A small sound classifier, trained from scratch.
Data: trained on read English sentences (LibriTTS-R), 15625 training examples, 149.1 epochs.
Rows from block 5, named by matrix and row number. Rows with one number belong to one channel. Each number is 500 + 50 x the weight over its row's rms, rounded and kept within 0 to 999. All counts start at 0. Numbers have three digits each. After the name is the row's rms in percent of the matrix's.
# filt: filter width-5 conv (model.blocks.5.filt.weight, 192x192x5), inputs 140-167, a 5 kernel for each
# gate: gate width-5 conv (model.blocks.5.gate.weight, 192x192x5), inputs 140-167, a 5 kernel for each
filt.92 106:441488508521451607550494473573465486489472458460518541534447594533495465548569564585550581575592620591575578534507460529556537540511554547533536503529606577560546586437474491510472566565595560561400510553587434567534510479534560557570546559515556582570529572552556514544544552576555540563571592561573560586601574570482535587581530602564541509572425531570601462619539481440572555536542523550508556605607530626525450406579
filt.93 064:515513491498499444466521514487500500487496481506512492501510425445480490464511520538540507523521524532512390406441446426499519540537496504514499504470439437473485474480473458459477429429455473453559512454447511524535534536510480491500510475495480458453452418432456458440486475462470457483492495500472496492486507493529513488494502452458496509482538498432443484381407472482446589603590581545461447431431449356378465461413
filt.94 111:440464454478470535507521466491437445457467482471505488498478570553557523544523529536518550567588575559560553535563519549511516526506540501504531509537583579573547563505530537565553564573566551579517569539632575488489519490519515527535519543573596590589582588590594572597554577578561563548562549534559570590584570574529581577583569566555568535558553603574649597585545568496530475480508489515603637605631590575515554465517
filt.95 084:496513507485478540516490510555482476469465490498514520506489547527521554589447446472507572476494521552569527529520527585468457477500554454462472495546526527529553585509535539514488505515536557590508557574529458456453442458514470474497520571490513543565558507522531563600481505528543564478485503536564471493525564579481512540545528515520516541587498547571539474595573547563601447445444456508511536568559529593569530544611
filt.96 156:528514503495493491504519529518484481463458462512494481461457429441450459446467466429431425526522495488477450454443463452474478457462455475472448459454476497505502480538525524512519474481457457443592561551523528481476472489483480484457465450556542529512500454459432443436522511487489473499500469470459505512486483473569546532512514460477478486467573545543513513466475502522512530532541532533557562524534520452468495521507
filt.97 126:426453459462440560532539546570455488509515476412453459458418512497505507523513521532533491498495483480456474470486503492505505521521504503506509510483516503499515523458486488487467481494504500479421465477452417524526529540530482492503507477480491469461442499499499506490481481470472448496501504498473504498488481460485511496485448512495500505508423467468442401566509520548589554547556562556481505484461446565506518548600
filt.98 073:514467480500526466552545479412513525520511502532469482506546459543519465394502552495470432503497461474483457531508462395478533497484433469524498486441454506478456426512475489494527498516467482467534392431476608457541517467407482503461457438522490468488505480531476473424507503464478485501514479473461516516463471466542484468492530458520502449397520401442487600442554539467358491537512484449525455437504569449584565480348
filt.99 073:517505509469456489510524565566501525547518495513518526479463451469505553542527560612624599556564569560547433446481527514500529561577552500519538550526511524534575577511487482446446533546577584570544515485404405468500517537515532562582593560545540528519513512526557575561527534530524514552574596607579541553565554539534520514466459476488517547532542505482400399430447463547559511535552566544557530514463462413428449545561
filt.100 118:403470509455405550467393471531446483525481447427505543470417595496442500564572554587556564545553572534539600526505518555544512517516532540519534514518569510491508540467514532496458554558590540534413539606524424554494480513533547535559534535520545583544528587550562528549534542578530527561555578551557538542565520519460525561492452583507469507559428538581504414588472361464548508487486501518498559608547499599468344470565
filt.101 084:519523476481466466469525537541511506473478467507503461446439437425462479472496492460464452493485461464450428418434454454477468459463461466467464472476461445463466466480469459450444454450430429420538521468454447488484485510516483476455462446480485461449441440434432438432468461448445435483486463461452495489464463458500499463441442467454468483488523499462447438419421486492514522526508522520500500478473467412411499513522
filt.102 108:534499507508539447518513505443524528529534525504465489496524412476468462418453494464481424447450424452436409468462463417469510483491452468507488502460398442444440422499454446450492436454436446424523401419412512463514505508467446476457471439457441426436437410453434442410446453437449437445470452469436450449428449430496453441450474414463457460414497380392385482387473485479420489530510521482465399394417468392506506496420
filt.103 104:453474471500475509474477407458422434445464479480512512534506533502511457501495488509492551538547557556571514485507455509490488511486536465467492477523546529542518540504522526540526524531553548578534585554649551457444454417475485485505489531551560573601587535518554533568525535551556560518514534530562535542553552569539570569590567534513522481518553594560643561552500513401479456462467444492568602603643590531469485336442
filt.104 109:566531477482494403444541536494569551522521500557513453452473414461548541487446446458462399425405407412402448476530535479449459488485435457478501510463381397446455430566540495481503435419436442414591540435434503460488519536490447444452464422470440425428439436441477489443464447443445429437424432439405430399407418394518472425425436396419481481438586531428430504372434556558493451467470482445472426384398428378453584587509
filt.105 092:461476462494467498472499420463431436428458456494505491532479497468485427473511496506498548564561555569564479453465413465493489502490523481472484475512532513538506523478506495521496528518537538567517567525621549462448455428470503488497497524562564564594580523498521505537548548543558561536528531536562563557553559569555572569600575527500517477513545579545625555506466512382449474479487467495587604583647592466420476305403
filt.106 084:521505460481483453481551519482517518485488467504484437457465431461506485460500511497491475503488466484489426453454452431477505491490476493519498505483469486504503493471450430438457502500480501495530475424444497464497506499474494508488489483513492476493506474483483485473497496466474481502497492498487515509487514518519494445470501437458483474462505464432458512382408504462435508530529516491530494472499526373416520473431
filt.107 094:502496450510521515526593507493499499471504523509499454512516480490542477471540532523519524550533522527537455450471443456527522533516519518514501503509509518560511497440431406444462523507501512524476464389485507488488503478483533522516511524530514491518532513498513493501515504486510515537524522524533544535528530536502494447500519497501538482477485467404493518459466568447436546545556531523530513488530535442452559424422
filt.108 136:570543535531556434462454455432549511485483527576545542544576487500488494489496484472471525504513524526551528528509502517510504491487515516506499497534476492504491488538517513514529519504496497539575537533549579498498473472492522513507499536525524541544569504496492498528522525535540561503496498495536498501516520552524508517527559491503500496505569536540558587432480477457411463468454438452498487516530545431484467448397
filt.109 095:461495487501469563489496496543470452462477491496542524540506584515534532584543505531544589547563587583589587522539534581526479510510559527487515505537582547557562584490528541549518544536558571593480583563591489538480506492536542510545540567538557575575565574540569568600545546566562565545528552551575552559582578593512555571571544581530545542593513616598613524618535538523582518479500495533520597592593528613510513501579
filt.110 078:473481515491478511499422469501547561571543526451464508487475546536470505533525545526520511447452471464461594596528555565536539507513505528540517530531484481447469490527538557527508505527526511511422444530470432559554504506520504510504501495438453482468467538563531535537462475493492493478497491479480468479493480481453473505476457513506453475495419436510456422567540424491544523523478485477406417485459460613583451524585
filt.111 073:505522568565564596571508493506506493522524542529550592596598581542491493502627598561582602612613608611601605570535544547588555532549565576539530546559605584556558554463479525523520606596579598602420475544525516544507493483498619594576597604579593587598576604574550563563587590586597602613600586597603598606590594585521542578581579611584536533538447510572563530624578510502500543524504514534533569583599570619570489470477
filt.112 070:494516516479459435424398468520490499538494471499528539496460460451445495530422470511501480422458487465471504506523551554448481506510501457474517497493444447453485502583580579549520423454495472471580584557498435503496504526529442461505492481454454483461453440461490491501454474514489484419452481470460428463484464473524545565518487474475459508525557551525469417492480429537599480502515517516483493502446421507484449559635
filt.113 102:475525487502466529439490448500443448436456447482538493518464538439481440494500475501494530556563558561564536448493443490506474508501533499475503495522553515539506521511545529530520524507522507513529653565632555503443485479516511492514506522568590580580579541498515487515546551558556558535522528529540560549553552558567611606617596551484516485526558662574634581571428513416501507491515523531573647628633580552368488367474
filt.114 114:527484506500552442513488514430511501515517534489427461464540457522514542460379397394423395364348349388402473515510542483413438437460425438452449489464419454448467427562520529523547413412415437430566458494456584451488480505449401409411441423433405408433452428462459488455423405401426442388389384416407383372383406413460398410417463423472459492430537442476448578443541516538433413426425445405453394388386470449564530556428
gate.92 085:511540525533508430389415387433574599593591584498527512522493517482498477524507509527504489447457451451422575552561538597542532540525529534535547528540485473471449468524535518528507508515516515505503542499548476559532540521549506516530516504453481480485453528525532518537475481486491477477483495488464464474476468441479495484491437496466478457485487518483518454447389430389466512491496466474441466459475435468393445400496
gate.93 085:510512518519524425420427426430546545542550555530538528531540491498493480492549537514503519499485473467471524521509502516561542526524537545530505497516460455449444447445452452455450535524503496509432446441466451521509505507511522513492486502453445432429428527522501488503489476458451448503499477470477495489477465480454442431423424488487477475486419422428436417392394392378388499492484477479428438428423420400406410395401
gate.94 105:519514525528520435440428412436584569574576582543530542539531515515499490514582571552552563506502493490484542532522512538578570554549559549546531529544491487473465474456450469460458560548535534535436426450442428547543526515532563555543539546464458461451451553544531523537501495492486484523522513507507507504499491497466460478467459510506491478493445433451443419427439443418446534525523507510451458454466444448464452433470
gate.95 093:501506506514512450444450444443568561549567568515528519530540508496485489492566550528549555479474469482490548532516531543570548541542558546532514524543471462452457468447449443446444534525504525535424432422419424530518509508509536522504522532445443437450460539529508513531489477463476483504496481488498486484472491497448449442447447495484482479484397413398393385428415419412419504501498501498412428423427433449438443437439
gate.96 116:480481498474487584595565596587492490505490498458456477455464532536502533530486480463488483477484465482469507502475506514516513504523520514504495506500518524495525516452446452427448494496473498495363364419331343526524521537533510502491506502488484470477470488483455484488494492476491491489491475490485472478457471463450452447450451517522494518517382379425347371590603547611593520528538540526463454456427428615626560642630
gate.97 126:508521518538539420405408382390566574573580574503514517538541477467460445444501493496485496446437448449465519505496491484520513512510508521516510512510445434440430433489502495510496481479487491499489512504531525538524522513503491488489480491437431430444452486477475467477466461461464478465455461451463460449457459469486489482504507469455451442441453470468490489419398394365365522514519505504392394394403422440413413378370
gate.98 076:516540536527513472426422436448567575569568551495533521541520542492498496512536514509527520470468462472466591554550557563557533520526536554536532539538502477468485489469485492483471529514503525509411474477456439567531541537544537518517531528475483481486475546525503523519491492483496488500494486506497494484478496479436465451468441516479488485499431480482463441458392395402439509491489489491432461469470459499418423429463
gate.99 079:501489484496507402414416428417535522511519525496480477488505476478480486485488473463459470458452438446450525521495503511522514491496500525514487490501447441430436433462450451446451469455448446450450450451458474538535524524526481475453465465435437425413425486486466473467462456438437436453449431441438466454442454450442436428425429475468468481476444444454468475394398392394373481472467464472431428427421424421431427417396
gate.100 110:526550542535534470435424442472580581552553548540553544537537529490470492522533514481486475455463452456438583528497517548557534500512506557534507513516466444433454459469483481480475495481466470466408467485462433574538516532544516509481490477399426420412379516500465481480465475466463443468465445450437463468455456447441461462458433512481462482500400456472448425484435426446483528508495498497398441466443410498439425446488
gate.101 078:510524523537539452440441418422548561541555561496525514538551518501499479506484483487499524435441450458463542531518516542536533533533541535534519519524444439439434454475469461475467470474474501512421426418454444566545533513520493501495510524434436430454450486476473482494467456456460471445461455465483430441443463460411421411445442490486480463475436437425451438459434426380401488483495478473414421428431428494460451395413
gate.102 096:517512515522518460447437423451586578581581580527513521529533530511509488511567548552545545491478481483470576558553531557573554558541548560548553537546490472471468476492484485493490546537531532525443446448461434557544548521531542537531527523451460458459462564542540529529497493489493495510495500494491493485485482482470455460470450512499494477493439446444447427457439449430467519508524504510422441456462446492463469449493
gate.103 095:530531532524510423423417399425583576567565564553547544535518495480471460492567557545541553492495486483480539515507498525564562552539555555547531532543461452438422442473465482477469541530516509517458452468463434542524518503530551550531518533459457454453450526520506502522489502490484489508510495491496502500497489490489491501489477499492476459491455454461466438418415413399427544533521514520442458448470445423422425401441
gate.104 079:519529517519519435418410408427544569557575578499513513517515493486473483502516540548562571468470487496505563561546561583555552547568578564562570585601495484480484494543533522499494503515517538554497496486485455568564547553569529540547567573462482480494495506514508528544507520528537538477502512518531480495494507514517521520519506498499484484496483482473470440468431415426436545529522530533455460481478462496451443440462
gate.105 092:506509516512504452450437432444541543540551560515523521518510494485476472496533535529528546475490484476474515503494488525541543536542561521529523524538452449435421439430440452451438501513498499507400407435430389535522514513542518530517517526438445447450442500496482490508465486483478476486493487484496486493487478480453470476471452498494481468489407416432430399439434435419449539521516510515433438446456440452443442424457
gate.106 087:496529528529526474423411420443550565558555573499534533540537524488477488507534511506516537451448455452458547520501513544555530523537549541521499508529472455444452468445450449448439520512511526534391442442442407546513502504523515500496499522428431433441435517491478489517473462459461462480470469475488458453451457465414427427429416499474464467484379420423407375464397377382418484465464458459403431441437423493415388401435
gate.107 089:506523528526520456444448461477559560547561571501517516517515516497491515532517484468492515459454445456462551520515534564539516506526540536513505513533475452446465479452467452451438505486470486501414453447432411539525523529546511494480498507444435440441450534507493511529469464453467469484461455469476480470463472479430440427432414503489483498512414449437416400451431425437453491475490479483414424418406408469445441459468
gate.108 133:511510520528533419412415399390566572575577573495503510527537475465459450440494497494487487435440437444463516505491494480518516515509501523517514514519442436434431435505501496507506475477470481483502503506521524544535530517507488487483485484434435428444454478476463462465467464456469479452456451455466447449442450463492491483500508460457450438429463466471489494422412405381370522521525513512388390396400423447436424400387
gate.109 085:514514511523520445426428416437582580578576580527520516529528528506510495515573558551544530492485483480466588554556543558582561563545539562545547540535500486481472477494480491494491548546526532515437448437456439563541544520537561546539539525456463455463452571546536525525495488482494487510503499497490505492492483474473462455469454518494491473489439450430446438457426437418458521513526508496421446446463437488450468431488
gate.110 086:511519524524530490493485467464542543532546560500511529529536507507491496491495494483518531436435451466473516515501516517531528515541551538535520550567446448448454452415420431425420479469463495515374384421394384535535520533535514510494530536432439447464465485480469496506456463468490500463464468495497456452457475491395398413429427488489485479479382391428408408444452435425421492489477492494422425438448460475479448442433
gate.111 076:514519513521518443436436430442540538538548566504516519531524498492492482514533549545577602483493496508514545525513513553546549556560593540530518529553473473465470481478474457446443526525531555573447459457454411532520512505529523533531550563466468471489484521518508525554486484488500511499499515531544485494495516529472465463470461491490487493507451446443430402413396384374391482487487484483459468477471449448421413391429
gate.112 086:530537533540523442432428441455550541532547557526535532547536503483479485512493477479493527454450453469478520493491498536532509508521546512497498508535451433438440460447454445441423480461461471494437454451431406523515511512530497480481500515426428434438452500475476488518442443447458468467451457464485477461469479494418418424426425487475473481502432448444421401398384387397409489478494488500415426421418412408391397403431
gate.113 102:504502511507512464461450445438550545540549557494495493502500517495479476485568556543553575501499495498512563536525520538575562556561576581573573570588474465454448455466462483466469544525512513531438439471453447565549557545559553545540542554477478476476478535514499497523508500500505514515515504513526517508497501515484486491483491514499489480494442447463444446453443435420422547530540544551462479472474469480466451443437
gate.114 092:496519504524509440416430397436569565574577585499511504527506533499518497525529516505492478471464449445426599565571555597557539535522519548540540522533507482483467473490499497514503527516509517502459499490536478552531542522555536533518516497459474457467432558544536532525499502486486473500489483477449486477461455437463465453467428512485493471486447487471505458459416437405454505489490470475447474462480434477426457414478