{
  "arch": "wavenet",
  "model": "sound classifier",
  "dataset": "read English sentences (LibriTTS-R)",
  "train_examples": 15625,
  "gain_aug_db": 10,
  "time_shift_ms": 100,
  "n_mels": 40,
  "hop_length": 160,
  "input": "log_mel",
  "spec_augment": false,
  "win_length": 400,
  "targets": ["voice"],
  "num_classes": 2,
  "norm": "groupnorm",
  "weight_standardization": false,
  "depths": [8],
  "kernel_size": 5,
  "stem": "single",
  "widths": [192],
  "label_smoothing": 0.1,
  "loss": "cross_entropy",
  "init": "xavier_uniform",
  "residual_init": "none",
  "optimizer": "adamw",
  "lr": 0.0032,
  "beta1": 0.8,
  "beta2": 0.98,
  "eps": 1e-06,
  "grad_clip": 1.0,
  "steps": 9100,
  "batch_size": 256,
  "epochs": 149.1,
  "lr_schedule": "cosine",
  "final_lr_fraction": 0.01,
  "warmup_steps": 450,
  "weight_decay": 0.3
}
Rows from block 4, named by matrix and row number. Rows with one number belong to one channel. Each number is 500 + 40 x the weight over its row's rms, rounded and kept within 0 to 999. All counts start at 0. Numbers have three digits each. After the name is the row's rms in percent of the matrix's.
# filt: filter width-5 conv, dilation 16 (model.blocks.4.filt.weight, 192x192x5), inputs 0-47, a 5 kernel for each
# gate: gate width-5 conv, dilation 16 (model.blocks.4.gate.weight, 192x192x5), inputs 0-47, a 5 kernel for each
# out: residual pointwise conv (model.blocks.4.out.weight, 192x192x1, transposed), outputs 0-191
filt.34 109:519493530475502531485478490506549477467489515516498486524503527539528484586495494517476522530461431501450524512472562547533478439518516516476481493469521478479461468499482502489477560481418509486541477463495465539513514469551478513588474551488511577473530524533520505597526482454498487523468445502466541478383529464542479466502497494488485463483545503449512528486471477514466491549560493585510524482501520489486450479469515518520510558474488514508485510499501486506511482454513489477539593506570531489462515481503556514493546497470474517450519505466521520515503455537483503553550528580465476534498450535493415527481498467478509451472547604515554499542554540594489496540488498503500506498497522525454516535543500465517502
gate.34 108:495527484486479516502513480524478533519413536486495499440498535501526505491455511483515493411446479442490465509492450526509510555445545465487499457494503475497480468442439457547505397403471436508481489519475508445453472509474519549497530476531531487516464515492512500496440455496479519497517502445540436416482402524489489503473511502460484515498563502549447521486483498479504593535521544491595560536467509481461502528501462417494579504493492473523513520495507516489473456495502482611565531583535518482509463514556526519494488423420473511511491446481515523581538527432529608554532544518517529487527491422412489433503529519518476511616562526583526593557529570555574576537491507578541521464480459450498525497537493521465508
out.34 097:532508543443500528434512474497451494514516472531500509536539493505457525504489486446466477486436509478478448468479480487438461501478495483450483517499466511517486456564489509492515465495428459500467519461503458519433490431418468477452568572468441487577464419475450435475444578445450425476498520511589533536481541533505530479475505532561593470470465547446466530539464465461459424514462470458553468524484451502459544476556471435465485443451486447460449483517484557435446523472493477497498448550422477558402578546468545507527459506490478517495570501402498467524517469538505498523
filt.35 109:494497472566512536481461520495495477418526504433512438492465502518485475523506463441523501591484467520484450511404439449540468433514491516496472543509560466511543520533466490489491586476456453478529470467534502492488481484511412509484532532420521510534544471521488471519518465453480494531449457542489612467466469465563462451525483587492574554540549497509505487489491514520501448502518480512453489504511491609483574542527557483511425511484478505513502546467535517507605468490513504427502512481502497486536518504467506515483496550465483485474564490508454483486503517533472450489509466474454484513552498558468458458457489488519566511432499531489501474491475441450422510538546520443531560541529623454505433478503510550510512
gate.35 113:532483482463457470474495460514476444484378515560579536487592507478488486447482456494486481483512477505548514549523480630444481513399590522498465491492473458489479462455475486556566449489469515578491467477465536473467468559467533475484493386545487485514382472529494534432462468481489550447482515412549448532508479612453492474477539469463474488390451524485431546523524509528559519505502493437515522550426488459421483483450467493446584546503491482513517471451480501454470470485498531508486505495469509514506487539533523530503446472506489563585460525477530592490558547415520504513504495467532504487521479481541522515600523512505481527514481503503462446510492494486543476532448433565533533476481450469495520513516523510484540
out.35 106:470509476538472458554471522468521462492493463448452439483484502497498479497466486633472473531600464496499485480494477480494485473461482478648489461524503485475526519466500464520486509485655509493526472534488506462501507546554524503526442463526547513443535550514526548515536436537530543529510496510441500489515484486501491531529533490478427537513549460549522487447552544541550555485540527549415499453497557516559427522408504563545502519557514523541559512463534421544558487527521530522483527421557518462563416496537490543495540538517529511541448524572526535513524545504536524491
filt.36 102:503466530441469492525501494488487485542461482593523641544527542458475476483507495507473491469515526526509544493552566556472533529523540498494529469450440525481468461506530482559517486547503559518491512520490488502495511499482541440497426454561461478438436529466480488492488557507536503460534525508522442549524560541480534499500511415499426430442467517498512555513528525528484556493476476501524499490480540349506423472482497512483568508504505503503475434519464485504439537486531510520490483478518515513489507499514499479485509485538527579523488517489557553468509497491546499502496490555502496505488466476537556590540506514510484474503483476476524490511483507575527472497429468546489494452465381530433563570517504479499511
gate.36 099:553516507483481503508480432537547509495393535563607534499580518521492466452508483523481483548545449502550543587556493568499511503378582574535466474514492484445445504473489476530520503528438458545517527466452544507496493509448543487532511400550492511516400490517486478435515492490436529507496525427573513543471462595487524457448556471447443469437497551493428551527521495535542487499527489435509509562449522464401441467466463514435562454510492500524489484458461491472489490433476537438457525481448522532486485535542513543505458526525470560549476528470530526522541546452563443479533481457512503517548499574561498506589532526498489546434448529508445411470499477476531480549475469532527525498496460442470483501518546488488531
out.36 098:535496526484546551472542488557498557521515560545562578519516515508532524497535520393530520500432522514519506516508517509519527512536515526357515524485482508519475477522499525496502497514368495500482528477514499533502489452457465503467567521454456470570442457489466463476446579453460455448491497475533483496480496491498494471476457493499553466489449515467490508564447456468450463502472471476599496564520454495468586475606501459462501462438477490459456462540462590470451515461485464468497469586453481539451592506472504463510472448463455466446558472442464459469466451483453463496
filt.37 102:496531490508472509519542505524533530538511487580539573540603481529502515492470547504479482538502511478540580531582524609538511572506579571522514502508481496497486450502544501447519548505520475583541521525502533519523496513508501554492519426487554487535435515496494488500548510533504553496521553488501534476529485586504519534476538461468446473411491467538530566534481524514533479516516512473502504541529496422441407462415483523493459552519514510481488469482469481461491464481461489458504518520479556482522504520512514517530485521519529464531482486504428551513462532524513457494518543513499504506500465549500526505587523486523520500449497510519462441511536540539502498510547444518485502556487437480446463501529465504509524
gate.37 103:462496500522493455528532506493414503511522489538556588594524508452506475490427485515533476453524545498454536532552604542458522561553484477526515508480441506512471441458542533501513437510547492451481535538509496461514486507453510482443526504516493453504506506493463453484459546512535493434546538551506468513577506472453517547497478463472477409458505539519507500523579548523521522457478491530526494520527544439477500404433512487530456480502532502500504461492494461459405498529439438554493456506560515553538493516518467483512505499560572499505506505557490501528537520528525541476464507540522537486543517504529601516493517566528527513542499452507568522474448482517548507483533542583526517517538424468520414444541535542485515
out.37 087:508490515469506528465539499519468510512506518517486516514524524503482525529504502389529527489435522504488539524500506526519518507527510509369504531512494501515495500549495531511518488518373500505459501459492489518522479435439473487470570551453476475575463442487471432483478569444461438465517539528583520548495545525519524461501515531552556492485481518456489545558454465461488501498479496501592457550504446485550579478601482501457491458440472411452407479533442597432428489426449460459517475592458512533443604506504510491507490467462494496473569492479494493500454483489470477471
filt.38 102:490507533497495481530481505498492511505509496552507569519548533538471516506438523522519507438484534503509552488568540552446529497520530518520547503482443532467499476466487525532512448475507528535505512509499483508497519510489563519534497495591536500504475568545502518513488489523537504422511507523505401472493521544460504505506506432518447488484490502465497502523496514486463557547474510516535547478506520348505412489475470484493525505492488514509492464524474512493384505489515497554512485504523543514486488485541548493500520438495539508516453466476531522498512472489516531516485511554509501527482471448503521521547528514507473459541520485508510507490492520568575533486477484590519480480474360505459542553554505473490488
gate.38 106:532509466502482487508494474524498511459433537562609516474539492499505519490486469485521515491508492477515506567530511618472527517413556526528469485491495484496469441476469533539531449482501486541505517481474502450479483539487538505470550456553522465534420458519512529471466499472487517492509497431545460497522459573497499496474526479449486477438501548495437507550531506493491539505519529477563546529457489469396502474456446452523556514505489495521516480454490495457476464506478496507500510534512538541518472490539510506523476476480522520544467490534513548544569517448523509507513531514552511486526476486520526478546570549493474478514497512539514440471487536540561538507478457602573510473443445415539512518536550536469485
out.38 095:504500515464489518473513504520503495511511494509473509517527516515509523512520515412521515475444527505498509513513510507501503511520508505393508530497480496529507498550485512494535487499375511511491518495488508514502473451446467484460571548457442462572440434481465450470450577458465448456500502511560497523479543541513529481514523529535574499488502550490488515553470481458455457504464459466588494551496462477436576469593483432451463467411440477435415455541439592454416487454449428441469450584430455549440601503484497467500487475489462473456566482439500476465461464490463479511
filt.39 082:495529491509574539526514501497558561505512538629583562512570489541478493457484545492532563553511499516452558553528494561536509530494518567506515498497507494478521445505509514526493546516508520421563497524488494513560506545500454544494487574447522488488538481497467512415555512531512498539527508534554555505500526442541519515515490452418442491377542475513488473580503572506524455530469507498479528476521527448442433541386515538520512443530509527520535481487472523467503504481543443466496521493559562497524506470475577458515481568528546527487527495509525467531495494520515455497479516537514482539492580584555523536468559485556487537452494502499555456486477507520480528513497573490491509479528462478418568386545482507497461
gate.39 079:508492528520522520470515490491534492519521499501503467503445521486493490484502479529494519579553548533508502513424480424525464494478466533512517526503547487590517538506530537521507586559523510495508500506511497519513510517483479479527510513494498533527528546501487492470501523501510477513494538506506580551511500499526495523500495567510590528573513466481481462486518498509497471455479474478489475522505510552509587517560484497434446429467500488490479502480530498509539491547503512398410403430444508511511516499494487512497496504515504473460503505467454461509495505497508434433431440454442498516504508527528494483468477497513511509410422424446465427414414400407448470498508504496510518534519541502505476510511510501514486
out.39 097:462473461527459472512453484443504438461473449478445422451481465480504452511544531443534533526458543516530543525515548551480524542547546525418521500509541537510510492507539509505490530522410491505497509502531476504498487517475499476499493517490500502476518470473494506491506477502495516507501500500426506458523478485488467529513525473454415520531523459549525473496563552542461496485555555488480540489498570496481491536474519492554535546635574547576594532482592469552604537605555593586540554477455526527455451501509509530497515553515508539573462511415529521551557541502580551447
filt.40 094:471497459492490494457476500467461476453486496338491457465416530509476454489501478444500490476438507528484462582486492466474439471509434464492510517490506422506525500523457550550536503442525513495468474515518478508494479479488501538450495519497549493481535567516523483515488464517518486484461447523486488445501504480498460495530486595472559554589517473529495425443463512499474550534482490500517522484518491600461551534562539465526471493495498499504487549459508505493506423515503503550548474468476467484546518497530539465488499467413497515488532466531490479508506473500454549545474474467484507475521486440427482490457440477499508472557553478466496585539461459432480530462479487472536525511505616450540504543478493548508489
gate.40 094:493495500474506476478519436501476471507373503490516425457510529438493502435502550548462503460500498486571505548480456520525489506355523461475461487529478449539475486454538496477542420489522455550468488477447542488475476498452523485488523433490441475539411512384445508385449516485425538467527544379535440502537420571459497521444520497441550520467521480476438501455507427481531521445495521384501435524460450496448582485489517528460546491468546479482508499494547490490481489547488515528502472502434445474449476511504421518511411463556487492594492531494484520483464510424500537485492505425468555474496524471507495466569465496457476529537511478508436525527499466456509443485482446487417456522454499467586505496469450446487499
out.40 094:541514545437525529443533485508463533501518502536540555538522484504474520451489470543461456454512507458482432460446476459419438527440479460561462507465469488513452487457467522450472479492559428493473509463482438530421487474493495502490407490507486505428486487509504488500503431491494466499508524495594515544473530511517522473456469516566601457464455534432458537440418449430545510491470470514438462439468432446505430449435471511414478449456521458469451466424486411445461533479492505506497447437546506478536417507476524492486468440485472512462461469564474502501465470529452463504
filt.41 107:456520569516497472508498554531429523543601523457475475488323478459517519594418487552504529479501488507469470498493539434442545468594511482511519539480489519497520561519514546513484505508471548532491540507572461515477554527564482500588488533508502581486540532495507517646504527507565496458530509538466481511446529490484528503556506535546528540675497541463554498536507470487349496480537495572485522513506485515520499517675518440511483530504497535502456518505521500560466489461498549508489516497523541541480530437510475518467528502492496487411496498480489499484537455502452500487509494547533518542472395485496441481407507534490509375510489525478520499482517529597498511531488454540532513488437477469468509697545546484519452
gate.41 117:540506535532509521509521509524577520550551510508500508502487542507474506482552487529523527569555535522565533499493490480543511530486515544537530515503539534539525529525500526482555597589533518563523527526503513551512484496505518481508506471516503498518459534509463476478539547535493522515495550532534565561522516561537510522521540525528512519521476497480498504462504506477498471465463489466460471492519472520528509511523502487472458503483483520472494493504508507513531538523510536397416450447430482516506488494488496476513470514523537498547486480476475515448490491506497415439447466461446481528487501546546519503529455496512495494381412449458447423431459450467446473477507456447501486506467534530494501520477509484491484
out.41 138:512499517438515513456523476494465498508495490532512541527501494492484514468446452556455445503538461444454440462453449446448427481441444436568445502469468463505475506493447502462503462496570477494486496485459470495472515501482496502489421468504489510438495479510487469512496436489494495502509520506565509553474538511518523464470491528558561466466455524441464523421423441434542518514443442527413493409452426513537414441412448524425445493417476459447429496438451421452428475450464445465461481426549483477537425494487492478483484460501497513459460479535495489494463460527457469523
filt.42 104:510482482501521550496464498520507485443493513415477411463445490516473483538557468498463526566493474544484438478415421442535460433514453499499451540499553493493547519528501532491529572491456496474489496458528494518491464491508454486476494529439498475497540458517460506508518481459490486553469479486481582493476504454549495469499488584515544578538492503468525446474508475515501446490498473512447479476491477630507603576539530519511476519500500520490512550489526525508611493525534524443507515463494456508482529492469472460489484551485496493501533522521486488492494487532450456474506475452490488514503517542471468501459471510481541507447498528467503493488490445444430486491510509424506483533496624478571500488440521490534490
gate.42 109:518478452498467483495512481505486457480433513561600557519599520489492491478481444442533491484496498480528525565532510646484498574420573501507489486488477463498473434478479488537544455489507471562500494500482515458471485517488520469453542410541493468530409478540544493465467488509495515469483517453543472519552441604476498504488523470453485460393487528568437533538539529525539524508516515461532532556478500466403492457424491484467542543500493473520497470443487486440477459499473505520509501525478525540542482527532521538514473499496491524572493511502498564515557583445524518515523510488524499473551471521525543490594538525525502514521496499527482471501496508491544497523503456580554553495492457446505454508537548554477528
out.42 102:474498477534485469540472501459510467494484474464475451481479490491490479486474490616469476531574468492496481476495482479491485477465490482624490465505502492481517518461500467503481511481639501495523482532492500469494516571565542509541437452546551529439547557525538564521547434556544567540504487499441496489514477483496487516507510487479430520509527462532513480446550542537544538482541520537406513450492552509524424521403507556539498549572525541554583527466551414553569491549532547537496539421565521458572414497530494527498529545513532512550444512551523535518532546500544533485